config.toml
model = "text-conditioned image diffusion model"
dataset = "regions of photos with short descriptions (Visual Genome)"
train_examples = 101725
image_size = 32
horizontal_flip = true
conditioning = "text"
arch = "unet"
objective = "edm"
cond_dim = 192
tokenizer = "word"
vocab_size = 6471
text_encoder_width = 384
text_encoder_layers = 6
text_encoder_norm = "rmsnorm"
text_encoder_norm_position = "pre"
text_encoder_activation = "relu"
text_encoder_mlp_ratio = 4
text_encoder_head_dim = 16
text_encoder_fused_qkv = true
text_encoder_bias = "qkv"
text_encoder_qk_norm = false
text_encoder_parallel_block = false
text_encoder_inner_norm = false
text_encoder_positions = "learned"
cond_dropout = 0.1
norm = "groupnorm"
activation = "silu"
weight_standardization = false
widths = [96, 192, 288]
blocks_per_level = 3
scale_shift_norm = true
dropout = 0.1
attention = true
upsampling = "nearest_conv"
init = "trunc_normal_002"
residual_init = "scaled_by_depth"
optimizer = "soap"
beta2 = 0.95
lr = 0.0023
beta1 = 0.9
shampoo_beta = 0.95
eps = 1e-08
precondition_frequency = 25
max_precond_dim = 512
one_sided = false
adamw_lr_other_params = 0.0026
grad_clip = 0.5
gradient_centralization = true
steps = 9300
batch_size = 64
epochs = 5.9
lr_schedule = "wsd"
decay_fraction = 0.3
final_lr_fraction = 0.05
warmup_steps = 180
weight_decay = 0.08
adamw_weight_decay_other_params = 0.05
Rows from block 2 of the text encoder of a small text-conditioned image diffusion model, named by matrix and row number. Rows with one number belong to one neuron. Each number is 200 + 20 x the weight over its row's rms, rounded and kept within 0 to 999. All counts start at 0.
After each neuron's rows are labels from the 100 texts, of 14976, where the neuron reaches its highest value: "fires on" is the input token at the peak. Only what is clearly more common there than usual is listed. The data: regions of photos with short descriptions (Visual Genome).
# fc1: MLP up (text_encoder.blocks.2.mlp.fc1.weight, 1536x384), inputs 192-287
# fc2: MLP down (text_encoder.blocks.2.mlp.fc2.weight, 384x1536, transposed), outputs 192-287

fc1.748,181,193,197,191,167,186,188,178,194,211,225,184,225,193,178,203,219,206,225,201,202,206,199,168,207,240,182,190,189,189,209,220,193,227,218,197,234,192,187,188,226,188,215,240,197,153,208,192,193,182,199,204,193,188,211,193,215,206,170,181,213,188,193,188,189,213,217,200,196,211,190,193,203,224,190,177,199,191,209,201,174,146,178,202,179,185,206,173,177,206,189,166,182,192,166,200
fc2.748,219,220,226,205,190,188,181,215,189,213,208,214,148,206,185,180,180,215,191,195,191,213,170,230,199,150,254,175,201,228,206,179,233,205,213,206,164,174,204,233,152,201,195,191,220,235,207,181,221,199,201,211,191,214,197,191,152,212,197,192,194,191,226,208,187,168,204,209,239,189,234,202,200,189,206,209,197,194,199,242,203,243,210,166,263,200,182,223,191,202,212,218,191,174,219,206
fires on: "man"; "red"

fc1.716,200,222,214,184,167,244,176,184,182,230,163,171,237,211,220,219,245,222,226,197,187,176,210,182,195,194,219,193,215,202,188,209,206,214,228,202,214,195,175,209,207,195,159,184,179,200,235,254,213,223,223,197,190,216,214,188,208,166,194,220,197,241,174,170,213,194,186,206,200,238,179,209,177,186,181,142,226,180,204,206,168,214,213,190,169,174,214,192,189,216,196,209,192,169,164,179
fc2.716,185,165,175,186,187,196,188,180,173,193,184,158,201,185,194,186,193,192,170,210,205,168,193,168,192,201,198,197,163,169,192,215,179,169,184,198,168,207,192,182,187,179,201,208,189,183,195,199,186,192,182,184,193,166,147,187,212,177,187,180,180,191,181,147,194,207,172,170,187,196,178,179,185,209,187,199,162,208,200,156,187,170,170,205,135,191,188,197,176,166,187,172,171,180,178,190
fires on: "a"; "red"

fc1.709,189,216,213,221,172,205,237,198,214,227,213,187,194,193,201,188,192,249,194,205,210,181,176,210,181,183,206,205,177,194,225,178,215,209,205,223,158,222,210,190,197,204,224,184,190,181,231,193,239,217,191,211,184,202,190,190,169,213,206,212,212,220,164,174,170,179,207,214,191,236,197,178,163,186,191,175,169,192,187,197,211,186,219,216,190,206,215,195,198,200,211,176,186,166,141,203
fc2.709,177,167,165,173,192,193,192,188,170,176,185,160,226,187,174,208,194,196,175,200,203,185,186,168,200,192,223,200,185,180,184,224,165,183,186,188,189,195,201,170,204,178,201,205,189,188,210,210,182,210,186,186,192,168,161,187,209,183,180,172,165,184,203,144,200,207,164,176,184,207,183,182,187,207,194,205,174,198,199,166,188,193,161,216,140,189,196,195,183,182,179,175,173,177,172,183
fires on: "red"

fc1.596,203,210,181,182,225,221,213,216,208,199,195,205,187,200,237,236,210,206,200,196,186,178,203,195,196,233,176,205,203,210,176,218,200,183,211,200,225,201,234,198,222,200,174,232,185,177,205,213,195,181,184,181,197,226,196,206,207,220,220,212,195,159,193,221,231,201,217,192,186,213,191,177,209,218,234,233,198,225,202,183,160,175,205,246,184,195,205,215,215,181,177,237,203,194,198,220
fc2.596,212,196,207,206,217,201,208,215,212,193,209,249,178,192,204,187,196,209,206,174,192,223,187,226,194,197,210,187,239,232,233,190,225,230,203,182,222,188,194,238,200,216,226,174,220,208,209,191,198,194,200,217,211,228,246,209,177,197,207,197,220,211,208,210,203,202,233,211,217,176,251,208,207,171,207,206,209,185,182,245,228,205,227,191,266,183,193,184,200,224,208,220,196,198,227,212
fires on: "<end>"; "red"

fc1.61,197,225,204,218,158,217,204,185,172,208,187,192,179,219,215,217,206,203,223,178,216,179,212,147,204,171,163,190,249,205,201,202,187,181,199,208,226,209,182,206,226,201,208,176,170,177,193,220,217,213,216,208,180,173,230,185,216,166,215,200,191,227,177,155,200,225,201,188,207,219,202,199,190,199,194,155,231,178,175,199,209,175,223,177,151,157,178,215,211,210,174,215,189,181,185,202
fc2.61,179,167,176,177,191,192,186,179,168,198,181,152,208,190,196,191,198,211,176,211,208,167,202,162,189,210,201,208,174,164,182,217,176,168,189,194,180,213,197,181,192,176,200,204,189,178,204,208,193,191,186,185,199,175,148,187,211,179,186,181,178,191,187,146,204,202,168,173,180,207,177,184,187,216,187,209,159,209,202,156,185,171,176,215,126,190,195,195,180,168,186,176,185,178,167,187
fires on: "a"; "."

fc1.760,217,189,189,209,230,182,212,180,142,198,206,179,195,211,224,229,181,214,175,193,212,160,171,222,191,204,226,207,163,212,222,205,211,187,200,202,170,192,189,199,191,164,211,217,221,146,238,186,201,199,232,213,261,215,171,193,235,182,163,206,212,197,209,153,210,194,206,204,239,208,218,230,170,196,197,166,193,194,209,191,218,210,233,204,189,207,200,183,192,194,181,161,188,153,158,203
fc2.760,188,176,167,213,180,217,181,183,178,209,178,147,222,179,185,201,192,218,161,212,208,192,209,175,197,196,195,211,170,201,202,208,170,187,175,177,175,199,190,166,206,182,201,214,191,183,220,190,189,207,187,192,193,166,170,195,208,203,184,177,160,186,198,157,215,202,160,179,191,203,170,183,185,218,186,190,172,197,213,168,218,191,166,231,121,210,207,200,193,163,186,192,175,187,168,189
fires on: "green"

fc1.253,182,198,208,200,186,222,222,193,227,244,183,197,195,189,191,208,211,219,210,208,199,208,219,190,196,187,175,197,223,213,177,211,208,168,185,222,184,220,197,218,206,198,217,209,169,192,208,223,227,217,202,219,194,205,200,164,208,203,211,214,173,198,181,152,172,177,206,191,194,211,158,195,210,183,173,155,175,184,182,197,205,176,213,181,184,198,199,215,200,197,221,187,208,168,174,199
fc2.253,186,170,176,183,183,182,183,184,165,188,177,157,213,193,194,199,200,203,177,205,203,168,192,159,192,197,208,206,169,164,182,227,171,171,190,194,189,204,189,178,199,175,203,213,184,184,195,209,182,195,184,174,203,170,159,183,216,180,177,182,180,188,186,139,199,212,165,174,180,199,175,186,190,210,188,197,177,202,197,154,186,172,179,215,122,190,182,204,180,173,182,174,181,178,171,181
fires on: "front"; "in"

fc1.639,204,198,183,217,179,190,172,187,209,225,205,209,197,236,216,219,236,212,193,190,209,249,219,171,200,176,222,201,190,242,230,224,204,186,202,188,209,191,189,228,217,203,222,229,175,204,213,217,225,192,202,171,259,224,225,186,203,141,197,212,195,175,161,145,181,223,206,179,232,222,179,178,185,213,201,144,227,167,217,193,191,174,218,195,159,195,184,198,201,228,192,154,181,190,182,198
fc2.639,193,180,174,186,191,206,186,185,176,196,180,154,215,178,182,197,207,229,190,199,205,181,191,177,192,205,180,212,179,167,190,217,174,172,172,190,178,204,185,176,204,181,204,211,191,174,208,211,191,195,188,174,187,167,163,189,205,192,178,171,160,195,190,148,206,206,172,184,186,197,181,188,191,221,185,197,174,199,209,167,188,182,176,221,132,195,215,189,190,175,194,187,175,176,184,182
fires on: "man"

fc1.318,199,204,203,221,183,224,210,204,214,202,173,178,188,229,215,220,201,195,228,180,229,197,204,149,185,167,181,186,231,221,182,194,171,193,211,212,214,191,188,215,224,173,208,192,195,189,189,242,221,201,191,193,188,198,218,171,189,181,212,218,189,217,180,155,205,193,199,196,190,207,223,229,205,210,194,184,203,173,183,196,210,199,216,200,152,158,174,245,225,207,202,204,185,186,188,199
fc2.318,177,170,178,186,186,187,187,179,173,207,184,156,198,188,194,180,201,210,182,208,200,163,205,170,183,217,212,209,180,163,187,219,177,171,188,196,180,205,191,193,175,176,197,205,190,174,201,207,186,184,186,184,216,173,142,183,203,178,190,173,180,186,183,151,199,203,179,175,184,206,163,180,189,210,182,196,159,210,200,164,180,173,175,206,130,193,192,195,178,169,181,170,186,177,164,182
fires on: "red"

fc1.338,183,201,215,172,218,203,190,189,213,210,192,202,201,194,216,209,188,222,200,231,196,191,186,184,190,239,185,217,261,207,188,229,208,181,206,190,248,201,249,184,219,202,165,197,207,185,220,192,202,208,220,172,253,202,219,191,219,221,198,191,190,192,210,210,240,213,226,191,193,198,223,188,227,225,177,201,204,202,213,209,171,196,186,232,181,158,228,179,222,183,226,203,206,187,221,203
fc2.338,212,210,222,212,209,209,217,227,216,214,222,238,160,212,213,202,210,196,215,177,191,225,183,238,199,194,209,182,234,227,234,192,222,222,214,210,240,201,213,248,204,202,198,189,215,229,203,200,200,195,191,218,204,238,229,209,172,210,200,208,224,196,213,226,196,182,225,218,220,195,237,204,217,179,220,194,224,187,194,247,211,221,222,177,269,176,205,216,195,235,212,223,214,210,211,201
fires on: "player"; "red"

fc1.597,185,214,216,169,198,200,198,186,145,224,202,204,173,207,239,223,202,237,221,222,195,175,220,215,178,206,207,207,212,194,208,235,213,172,213,197,189,190,198,197,195,204,183,171,181,194,232,214,211,153,181,183,167,206,187,200,210,211,227,222,175,198,162,193,224,198,249,188,211,206,223,183,175,174,215,181,193,232,219,216,183,222,235,192,203,215,236,178,195,213,226,219,195,202,192,202
fc2.597,218,220,259,220,224,199,224,216,223,208,236,259,190,210,213,204,196,197,225,191,169,206,217,254,200,205,210,211,223,211,237,183,224,208,204,201,183,186,217,221,193,232,193,204,221,199,238,180,200,206,206,241,204,218,198,212,196,196,205,208,178,200,204,249,192,199,222,222,222,197,213,215,201,201,209,214,204,224,189,254,205,208,234,176,282,212,241,206,196,209,214,211,209,218,216,210
fires on: "shirt"; "red"; "man"; "blue"

fc1.725,217,172,215,201,183,198,190,191,174,231,201,217,199,206,189,212,196,220,214,190,220,198,217,187,202,224,224,204,170,229,195,192,166,183,184,178,213,212,185,221,211,173,209,206,169,194,226,208,218,194,207,207,230,176,216,198,202,180,199,205,202,180,188,150,212,189,214,212,216,219,184,186,176,199,182,187,199,182,193,220,180,178,243,206,164,187,188,212,200,234,202,176,181,159,152,222
fc2.725,185,174,176,201,186,217,193,187,176,198,191,164,221,180,195,202,207,215,181,202,212,178,193,179,190,199,186,203,172,172,196,224,175,172,183,188,171,208,198,170,209,183,209,210,195,168,219,207,183,198,186,186,189,175,149,193,218,191,177,181,156,194,191,158,195,211,162,179,182,211,176,183,189,215,193,210,181,201,200,157,191,191,177,218,148,201,211,195,184,165,191,189,167,178,168,186
fires on: "red"

fc1.212,192,215,192,153,179,200,178,191,155,196,173,166,211,196,205,211,211,195,246,186,198,174,196,189,183,195,180,224,216,198,204,209,173,199,219,183,246,209,178,233,212,181,182,207,172,210,192,233,180,236,213,219,222,206,233,179,212,192,181,217,217,233,186,175,220,212,170,186,187,207,195,199,218,203,211,183,208,191,179,190,139,190,227,175,140,172,218,216,169,213,205,225,176,208,177,202
fc2.212,179,172,178,196,184,205,190,179,182,200,192,154,207,179,198,189,203,200,180,208,214,176,194,168,188,205,172,198,168,169,184,211,174,170,174,192,161,206,189,182,197,186,200,208,188,181,199,203,189,191,190,184,190,166,151,192,207,187,184,178,167,201,182,155,199,205,170,175,184,204,174,177,184,209,187,204,171,203,207,162,188,181,165,215,138,199,196,197,182,166,189,176,178,178,174,188
fires on: "<end>"; "red"

fc1.560,208,212,200,211,197,218,226,192,154,191,191,227,237,178,188,203,197,212,228,194,205,175,198,169,186,149,190,222,229,192,175,224,215,208,180,192,217,184,183,204,217,195,215,196,173,207,192,246,199,199,214,200,197,197,180,180,227,175,222,215,219,230,191,168,205,203,236,196,203,216,197,249,230,212,204,186,205,191,194,181,205,181,218,187,194,200,168,193,185,167,244,193,151,188,193,178
fc2.560,191,180,173,182,185,190,180,176,167,194,161,125,201,187,191,195,203,188,184,189,208,178,191,167,188,192,202,218,172,178,175,200,170,182,191,182,183,198,170,192,205,186,206,207,182,185,182,218,183,192,186,177,206,195,182,171,192,192,189,186,171,185,169,125,199,191,169,175,178,196,176,190,178,209,180,191,192,191,200,153,185,194,182,217,81,200,186,183,181,176,187,197,176,174,181,184
fires on: "red"

fc1.28,199,211,203,198,171,222,197,201,212,207,198,191,199,202,206,213,186,221,219,196,219,202,206,177,194,147,156,203,253,209,171,193,192,180,212,200,206,190,190,199,207,193,190,197,175,171,205,218,220,212,204,229,170,191,214,171,185,151,197,219,189,209,217,152,205,210,201,201,198,223,193,197,202,201,195,157,224,199,183,209,205,183,202,174,173,182,191,213,200,194,203,192,180,179,167,204
fc2.28,183,169,173,181,185,180,179,181,168,191,173,154,199,196,199,185,202,200,173,203,203,167,194,160,188,202,213,212,177,161,182,223,173,172,194,191,185,205,195,193,198,174,203,210,189,178,199,212,185,198,190,180,214,179,155,183,215,182,187,176,183,193,184,141,202,208,168,175,182,201,175,187,190,210,188,204,160,202,205,149,183,175,175,215,122,188,185,197,175,170,180,175,185,178,165,186
fires on: "front"

fc1.266,198,202,192,206,185,193,193,202,168,179,148,220,215,191,181,169,214,185,203,216,174,185,219,214,198,229,200,199,212,172,187,209,202,190,208,148,191,227,188,219,176,204,208,199,197,203,180,226,188,158,194,171,198,195,249,225,184,203,204,165,216,186,188,198,211,206,217,211,213,225,193,176,219,208,241,198,204,182,184,243,211,153,202,173,204,209,171,204,173,181,176,215,220,196,189,200
fc2.266,215,220,227,209,205,209,212,217,222,207,229,269,203,218,210,212,200,221,215,218,196,232,216,221,214,205,202,211,216,216,230,189,229,230,201,217,203,189,214,195,205,214,208,215,207,214,209,189,219,211,220,231,202,223,202,221,200,216,210,238,214,215,221,285,212,207,237,239,228,210,211,224,206,202,198,201,214,213,209,225,211,220,231,199,295,206,201,218,219,217,221,210,219,235,212,208
fires on: "red"; "man"; "black"

fc1.133,189,220,243,232,221,197,208,210,243,154,179,182,225,180,201,215,223,240,234,184,191,171,218,191,179,233,233,200,195,172,205,244,204,187,184,182,180,191,217,195,180,201,182,223,191,170,205,178,183,202,184,157,262,179,220,190,204,209,199,196,205,177,230,185,214,264,201,230,187,199,187,200,194,242,190,215,176,222,215,192,164,191,171,235,182,199,212,199,211,201,211,161,197,194,197,218
fc2.133,187,202,153,173,231,193,205,195,211,173,204,176,225,205,201,228,168,196,182,164,211,231,202,188,209,228,168,232,204,238,204,214,200,225,187,200,216,217,199,243,240,200,198,152,188,217,206,207,231,198,220,211,216,228,218,224,207,195,206,224,199,211,188,174,226,209,210,187,224,206,246,241,211,175,250,208,210,191,212,209,229,235,187,207,141,215,223,175,212,238,175,251,196,209,197,228
fires on: "man"; "a"; "player"; "person"

fc1.294,169,220,206,199,186,239,213,186,190,235,192,177,191,188,179,225,202,220,199,218,178,182,250,213,171,197,184,195,194,208,196,185,204,191,201,210,182,240,191,191,186,220,208,205,168,212,220,192,237,200,188,223,174,206,239,183,167,165,221,215,188,205,198,181,193,203,201,175,209,209,182,175,184,208,173,184,172,201,194,199,191,198,206,200,178,189,196,210,182,212,243,211,202,199,159,203
fc2.294,187,170,175,186,183,201,186,180,170,198,177,156,207,190,194,195,201,205,178,202,211,174,196,156,188,195,196,207,171,161,184,223,173,168,184,197,186,202,191,183,196,177,211,213,187,173,195,218,180,193,185,180,199,169,155,183,208,178,183,176,172,192,192,147,194,206,171,174,178,201,175,182,184,213,186,205,169,199,200,155,192,176,182,215,125,195,185,198,175,172,183,175,172,173,166,180
fires on: "the"

fc1.382,203,185,160,166,157,209,212,203,182,213,176,204,163,213,223,199,225,201,220,222,177,198,228,187,202,224,170,193,212,147,182,220,201,220,227,206,209,208,214,198,192,190,197,180,208,175,194,222,206,144,184,219,229,195,232,192,186,182,206,199,208,200,183,196,220,200,226,168,223,247,221,164,181,178,238,183,185,186,187,191,245,156,210,175,210,190,198,206,183,205,205,187,172,179,196,202
fc2.382,219,226,237,226,210,197,229,225,209,214,229,265,189,228,207,190,206,208,215,217,196,220,209,234,218,197,220,191,231,222,223,188,239,220,202,221,193,200,210,215,184,214,204,212,208,230,190,191,210,209,212,224,207,216,205,216,208,194,220,218,220,200,224,270,194,193,228,229,226,204,213,214,212,216,197,213,206,215,198,234,218,203,238,184,291,205,206,220,214,214,217,212,214,226,217,215
fires on: "<end>"; "red"

fc1.2,183,190,193,195,152,221,225,203,198,220,201,210,190,221,202,185,198,236,224,196,207,213,196,183,217,203,216,185,222,214,191,182,195,187,179,218,193,223,189,232,187,177,232,270,196,229,216,217,218,184,207,199,252,222,199,182,184,162,230,196,186,197,184,192,193,228,201,177,188,211,172,168,185,199,213,222,177,211,188,191,199,151,230,197,191,179,194,241,194,197,230,146,168,202,153,180
fc2.2,187,184,175,185,198,205,177,187,176,197,174,152,224,184,202,207,196,216,187,200,216,192,190,187,192,199,163,208,172,180,183,213,179,186,188,167,186,208,197,157,227,183,196,206,188,166,198,205,182,199,191,167,180,167,182,198,208,198,178,182,163,200,201,160,212,204,165,189,182,197,186,187,196,198,195,200,194,202,214,152,190,190,173,210,137,206,225,178,207,194,186,207,186,184,195,195
fires on: "<end>"; "red"

fc1.739,189,206,212,216,204,174,157,206,237,172,182,170,221,206,225,198,235,241,199,157,194,195,200,177,167,214,210,206,220,199,219,224,195,202,213,204,170,209,211,227,213,220,172,200,205,126,218,164,178,181,198,189,252,164,212,219,200,199,187,202,204,203,232,183,219,222,196,223,199,213,199,168,208,230,212,201,161,206,232,198,148,165,178,225,189,215,229,196,207,214,180,174,200,199,197,223
fc2.739,184,203,191,179,229,192,228,204,186,176,222,209,213,196,219,214,166,175,190,183,203,210,215,210,211,209,202,237,172,235,235,202,204,216,191,223,194,209,192,230,212,204,189,179,197,238,210,196,190,204,194,232,204,229,204,215,229,191,203,187,204,217,181,197,227,209,216,196,236,195,235,230,184,167,235,210,187,198,200,233,234,252,196,167,180,211,237,174,197,215,181,236,196,185,210,224
fires on: "man"; "blue"; "person"; "player"

fc1.223,193,197,223,212,194,180,229,162,171,218,181,176,224,205,229,184,186,204,192,182,195,171,180,209,205,234,225,199,185,220,262,214,190,211,204,229,171,201,170,206,208,180,222,191,219,173,216,182,197,203,232,206,246,212,166,205,207,182,197,193,182,179,191,158,174,203,193,208,188,205,173,206,176,200,169,166,183,198,200,180,213,211,239,186,170,204,211,204,179,187,178,171,193,164,169,195
fc2.223,190,170,166,192,193,195,180,188,177,189,181,152,225,188,192,198,202,214,178,202,207,190,197,174,202,183,199,210,171,182,195,217,174,188,182,175,167,208,193,161,197,184,203,213,203,182,220,195,184,203,191,182,183,169,166,200,220,207,189,187,153,188,190,160,208,190,167,181,182,207,169,186,195,221,198,192,185,197,203,173,201,183,168,223,130,202,200,193,194,164,187,193,192,187,173,173
fires on: "green"; "blue"

fc1.578,194,184,193,178,191,213,234,169,160,214,169,201,182,208,216,211,194,220,173,210,175,208,248,182,199,222,228,160,198,181,195,230,196,219,205,215,189,222,193,197,225,149,207,192,230,173,245,208,206,195,189,211,243,188,184,212,209,184,184,193,194,185,201,177,177,156,219,187,222,211,227,177,161,173,217,182,178,193,190,184,250,235,243,205,165,193,215,183,208,236,201,186,181,167,192,230
fc2.578,217,227,243,227,206,193,223,224,219,208,224,259,185,221,207,178,202,200,216,221,187,215,220,234,209,188,226,199,221,228,226,181,232,217,202,227,198,194,204,213,184,219,214,211,207,224,189,182,210,205,209,219,208,212,201,212,211,190,228,214,227,199,222,267,186,181,231,226,214,198,208,209,208,204,195,203,194,211,187,240,219,200,237,175,286,210,191,213,209,220,215,206,210,222,219,202
fires on: "green"; "broccoli"; "player"

fc1.489,174,217,197,194,157,175,206,196,215,209,213,185,187,228,200,190,200,191,221,203,215,214,215,179,201,159,228,210,214,192,184,186,184,199,207,208,210,213,186,209,213,172,204,211,192,241,214,223,231,207,173,222,230,226,219,202,165,155,197,190,197,203,170,150,190,230,188,182,189,191,197,161,203,208,158,176,228,212,183,199,189,172,235,201,140,176,191,216,194,196,223,181,186,213,206,217
fc2.489,195,172,173,190,182,199,182,182,183,188,175,148,208,190,193,192,203,220,185,179,224,178,193,174,185,209,176,205,183,174,187,224,166,181,167,190,171,196,192,181,215,176,198,207,189,166,219,207,180,197,198,173,190,178,163,190,201,197,175,176,170,201,193,149,210,216,173,180,184,195,174,188,200,220,202,195,175,185,199,156,186,189,165,225,129,196,224,196,193,178,179,182,176,172,173,188
fires on: "<end>"; "red"

fc1.107,207,228,199,189,227,220,198,193,215,175,220,196,242,198,208,212,191,210,203,183,200,220,207,199,198,187,202,209,214,215,196,214,202,179,184,206,166,172,202,210,223,205,207,194,208,155,237,199,168,195,211,175,227,194,173,192,199,211,218,173,223,181,244,153,199,149,190,190,222,194,204,207,202,189,183,215,163,193,250,229,173,233,194,218,162,202,206,200,207,211,215,148,201,208,215,181
fc2.107,198,168,138,174,208,196,199,200,179,199,198,186,198,229,207,213,194,203,157,193,200,201,199,209,193,229,198,209,194,209,217,232,177,216,195,206,196,246,214,207,223,182,202,181,205,206,185,195,220,176,197,229,230,218,196,199,229,173,205,205,178,184,185,167,221,214,218,187,189,198,230,200,213,196,234,190,207,190,183,162,242,218,194,209,154,189,195,184,197,205,160,274,173,198,180,197
fires on: "player"; "person"; "a"; "red"

fc1.706,185,214,194,199,171,246,202,199,227,207,168,184,192,209,213,216,206,224,198,195,190,182,207,176,202,181,201,201,247,200,180,181,191,198,211,211,208,197,203,191,219,175,208,191,179,195,196,220,247,226,192,223,168,202,196,170,186,168,196,225,204,211,202,151,200,210,199,206,202,213,183,182,190,208,184,200,219,199,191,198,191,183,213,195,176,186,195,222,221,197,194,182,189,184,158,191
fc2.706,182,167,173,180,186,184,175,182,160,191,180,153,206,194,199,193,199,203,175,202,208,172,193,163,190,205,201,211,173,161,181,219,177,173,191,190,183,201,193,189,202,177,198,206,184,183,201,213,184,194,186,173,209,175,155,182,209,183,184,180,177,191,185,139,201,206,166,176,181,201,174,183,188,210,184,200,170,204,203,154,186,174,175,216,115,189,188,197,178,171,183,174,176,179,168,179
fires on: "a"; "front"; "in"

fc1.372,181,206,199,203,148,199,231,193,157,252,190,183,193,220,225,202,209,215,183,200,234,183,211,198,191,189,194,228,203,191,168,194,211,188,236,203,170,198,185,228,201,193,207,200,195,189,204,214,213,201,197,218,220,205,181,177,191,173,212,194,182,189,172,157,181,185,203,202,207,197,177,172,164,187,201,156,205,182,199,203,183,168,229,217,166,220,192,188,214,220,200,185,166,188,153,174
fc2.372,180,168,169,185,187,199,183,183,173,192,182,155,220,181,188,200,200,207,178,207,209,176,199,166,200,196,193,208,171,174,194,232,174,175,183,196,178,206,198,167,209,179,196,211,190,176,217,208,181,203,190,185,190,168,153,192,216,191,179,174,172,193,194,149,199,207,168,175,181,207,177,185,191,211,192,200,161,201,201,160,196,183,170,217,125,197,199,195,181,169,188,182,182,176,172,184
fires on: "red"

fc1.290,210,212,211,208,147,191,179,194,197,196,186,232,209,211,205,190,231,169,224,235,162,196,239,211,171,200,193,193,173,180,200,202,219,192,218,144,180,216,195,202,187,224,193,225,173,179,203,208,235,159,206,186,183,170,214,203,217,180,215,193,208,183,188,190,186,200,217,204,228,236,196,199,206,194,206,197,190,196,180,209,224,199,208,192,182,249,204,187,183,201,185,208,200,163,217,191
fc2.290,217,212,229,208,215,211,215,219,216,206,236,261,199,215,211,203,198,224,221,197,201,220,197,213,203,207,197,211,223,212,240,193,228,220,203,225,200,196,217,210,207,218,207,209,203,203,228,194,205,212,209,217,215,211,204,228,204,210,212,227,211,207,217,272,215,211,232,233,228,210,220,221,205,207,212,208,208,224,211,226,210,209,251,202,287,216,222,225,218,225,213,215,225,230,196,205
fires on: "shirt"; "a"; "jacket"; "red"

fc1.554,184,204,207,205,158,207,202,212,208,215,212,214,211,224,178,188,213,240,211,178,192,201,174,200,209,187,234,208,219,191,210,200,190,184,181,226,203,216,159,199,180,200,233,240,176,200,214,226,210,195,206,187,215,201,205,200,190,188,238,182,182,195,191,167,201,219,210,210,183,230,157,194,177,206,168,204,159,194,193,183,207,163,211,216,191,192,171,223,206,181,235,148,174,200,144,184
fc2.554,184,190,181,173,200,202,182,174,186,183,165,140,216,180,211,211,187,186,184,192,219,197,171,171,195,188,178,207,178,191,163,201,166,202,212,167,188,214,194,168,217,189,197,197,201,182,195,204,169,216,199,168,182,185,204,188,199,201,183,184,180,207,187,151,204,187,162,190,173,203,190,199,179,190,208,194,216,186,220,147,189,198,179,206,119,202,209,186,218,191,176,196,210,181,195,193
fires on: "player"; "red"

fc1.556,216,202,206,190,198,232,195,172,172,210,174,179,186,207,202,209,218,212,234,188,200,202,210,181,196,183,177,230,234,218,183,200,196,207,240,192,230,205,180,179,239,187,218,168,190,206,202,235,205,234,211,209,202,201,237,185,182,211,187,214,194,247,193,156,201,215,172,190,196,218,190,202,203,215,204,165,208,152,193,174,164,223,216,162,166,182,217,224,196,207,213,224,189,168,166,210
fc2.556,182,169,173,181,191,191,187,179,173,194,181,152,208,187,201,195,202,195,175,209,208,166,201,161,188,203,196,201,164,169,191,214,176,167,185,190,173,208,191,180,189,182,203,208,190,181,198,198,185,193,186,186,193,170,149,185,217,174,183,175,179,195,181,142,201,209,166,173,184,199,171,181,186,211,187,203,166,207,202,159,185,170,172,205,131,193,196,195,173,169,184,176,181,181,179,190
fires on: "a"

fc1.494,191,242,210,208,172,201,210,195,198,244,206,181,190,227,226,207,232,236,207,198,209,202,225,160,184,192,181,208,231,182,176,199,222,185,206,221,198,210,192,210,210,183,209,231,193,185,180,207,223,172,214,220,189,195,199,171,171,160,200,211,205,199,180,174,192,202,217,201,204,216,183,211,203,219,186,156,224,172,190,165,174,182,194,183,185,194,172,203,200,189,217,188,215,182,169,175
fc2.494,185,167,174,184,183,200,182,180,175,196,177,156,202,181,195,186,195,203,178,208,208,173,186,163,193,194,197,203,172,171,191,222,177,169,185,195,182,205,190,186,198,176,201,214,183,180,197,221,183,202,184,182,205,174,151,182,207,187,183,173,169,193,188,140,195,209,172,176,187,202,177,182,182,211,189,205,168,197,205,158,186,179,179,211,126,191,191,189,178,166,183,172,173,172,169,183
fires on: "the"; "made"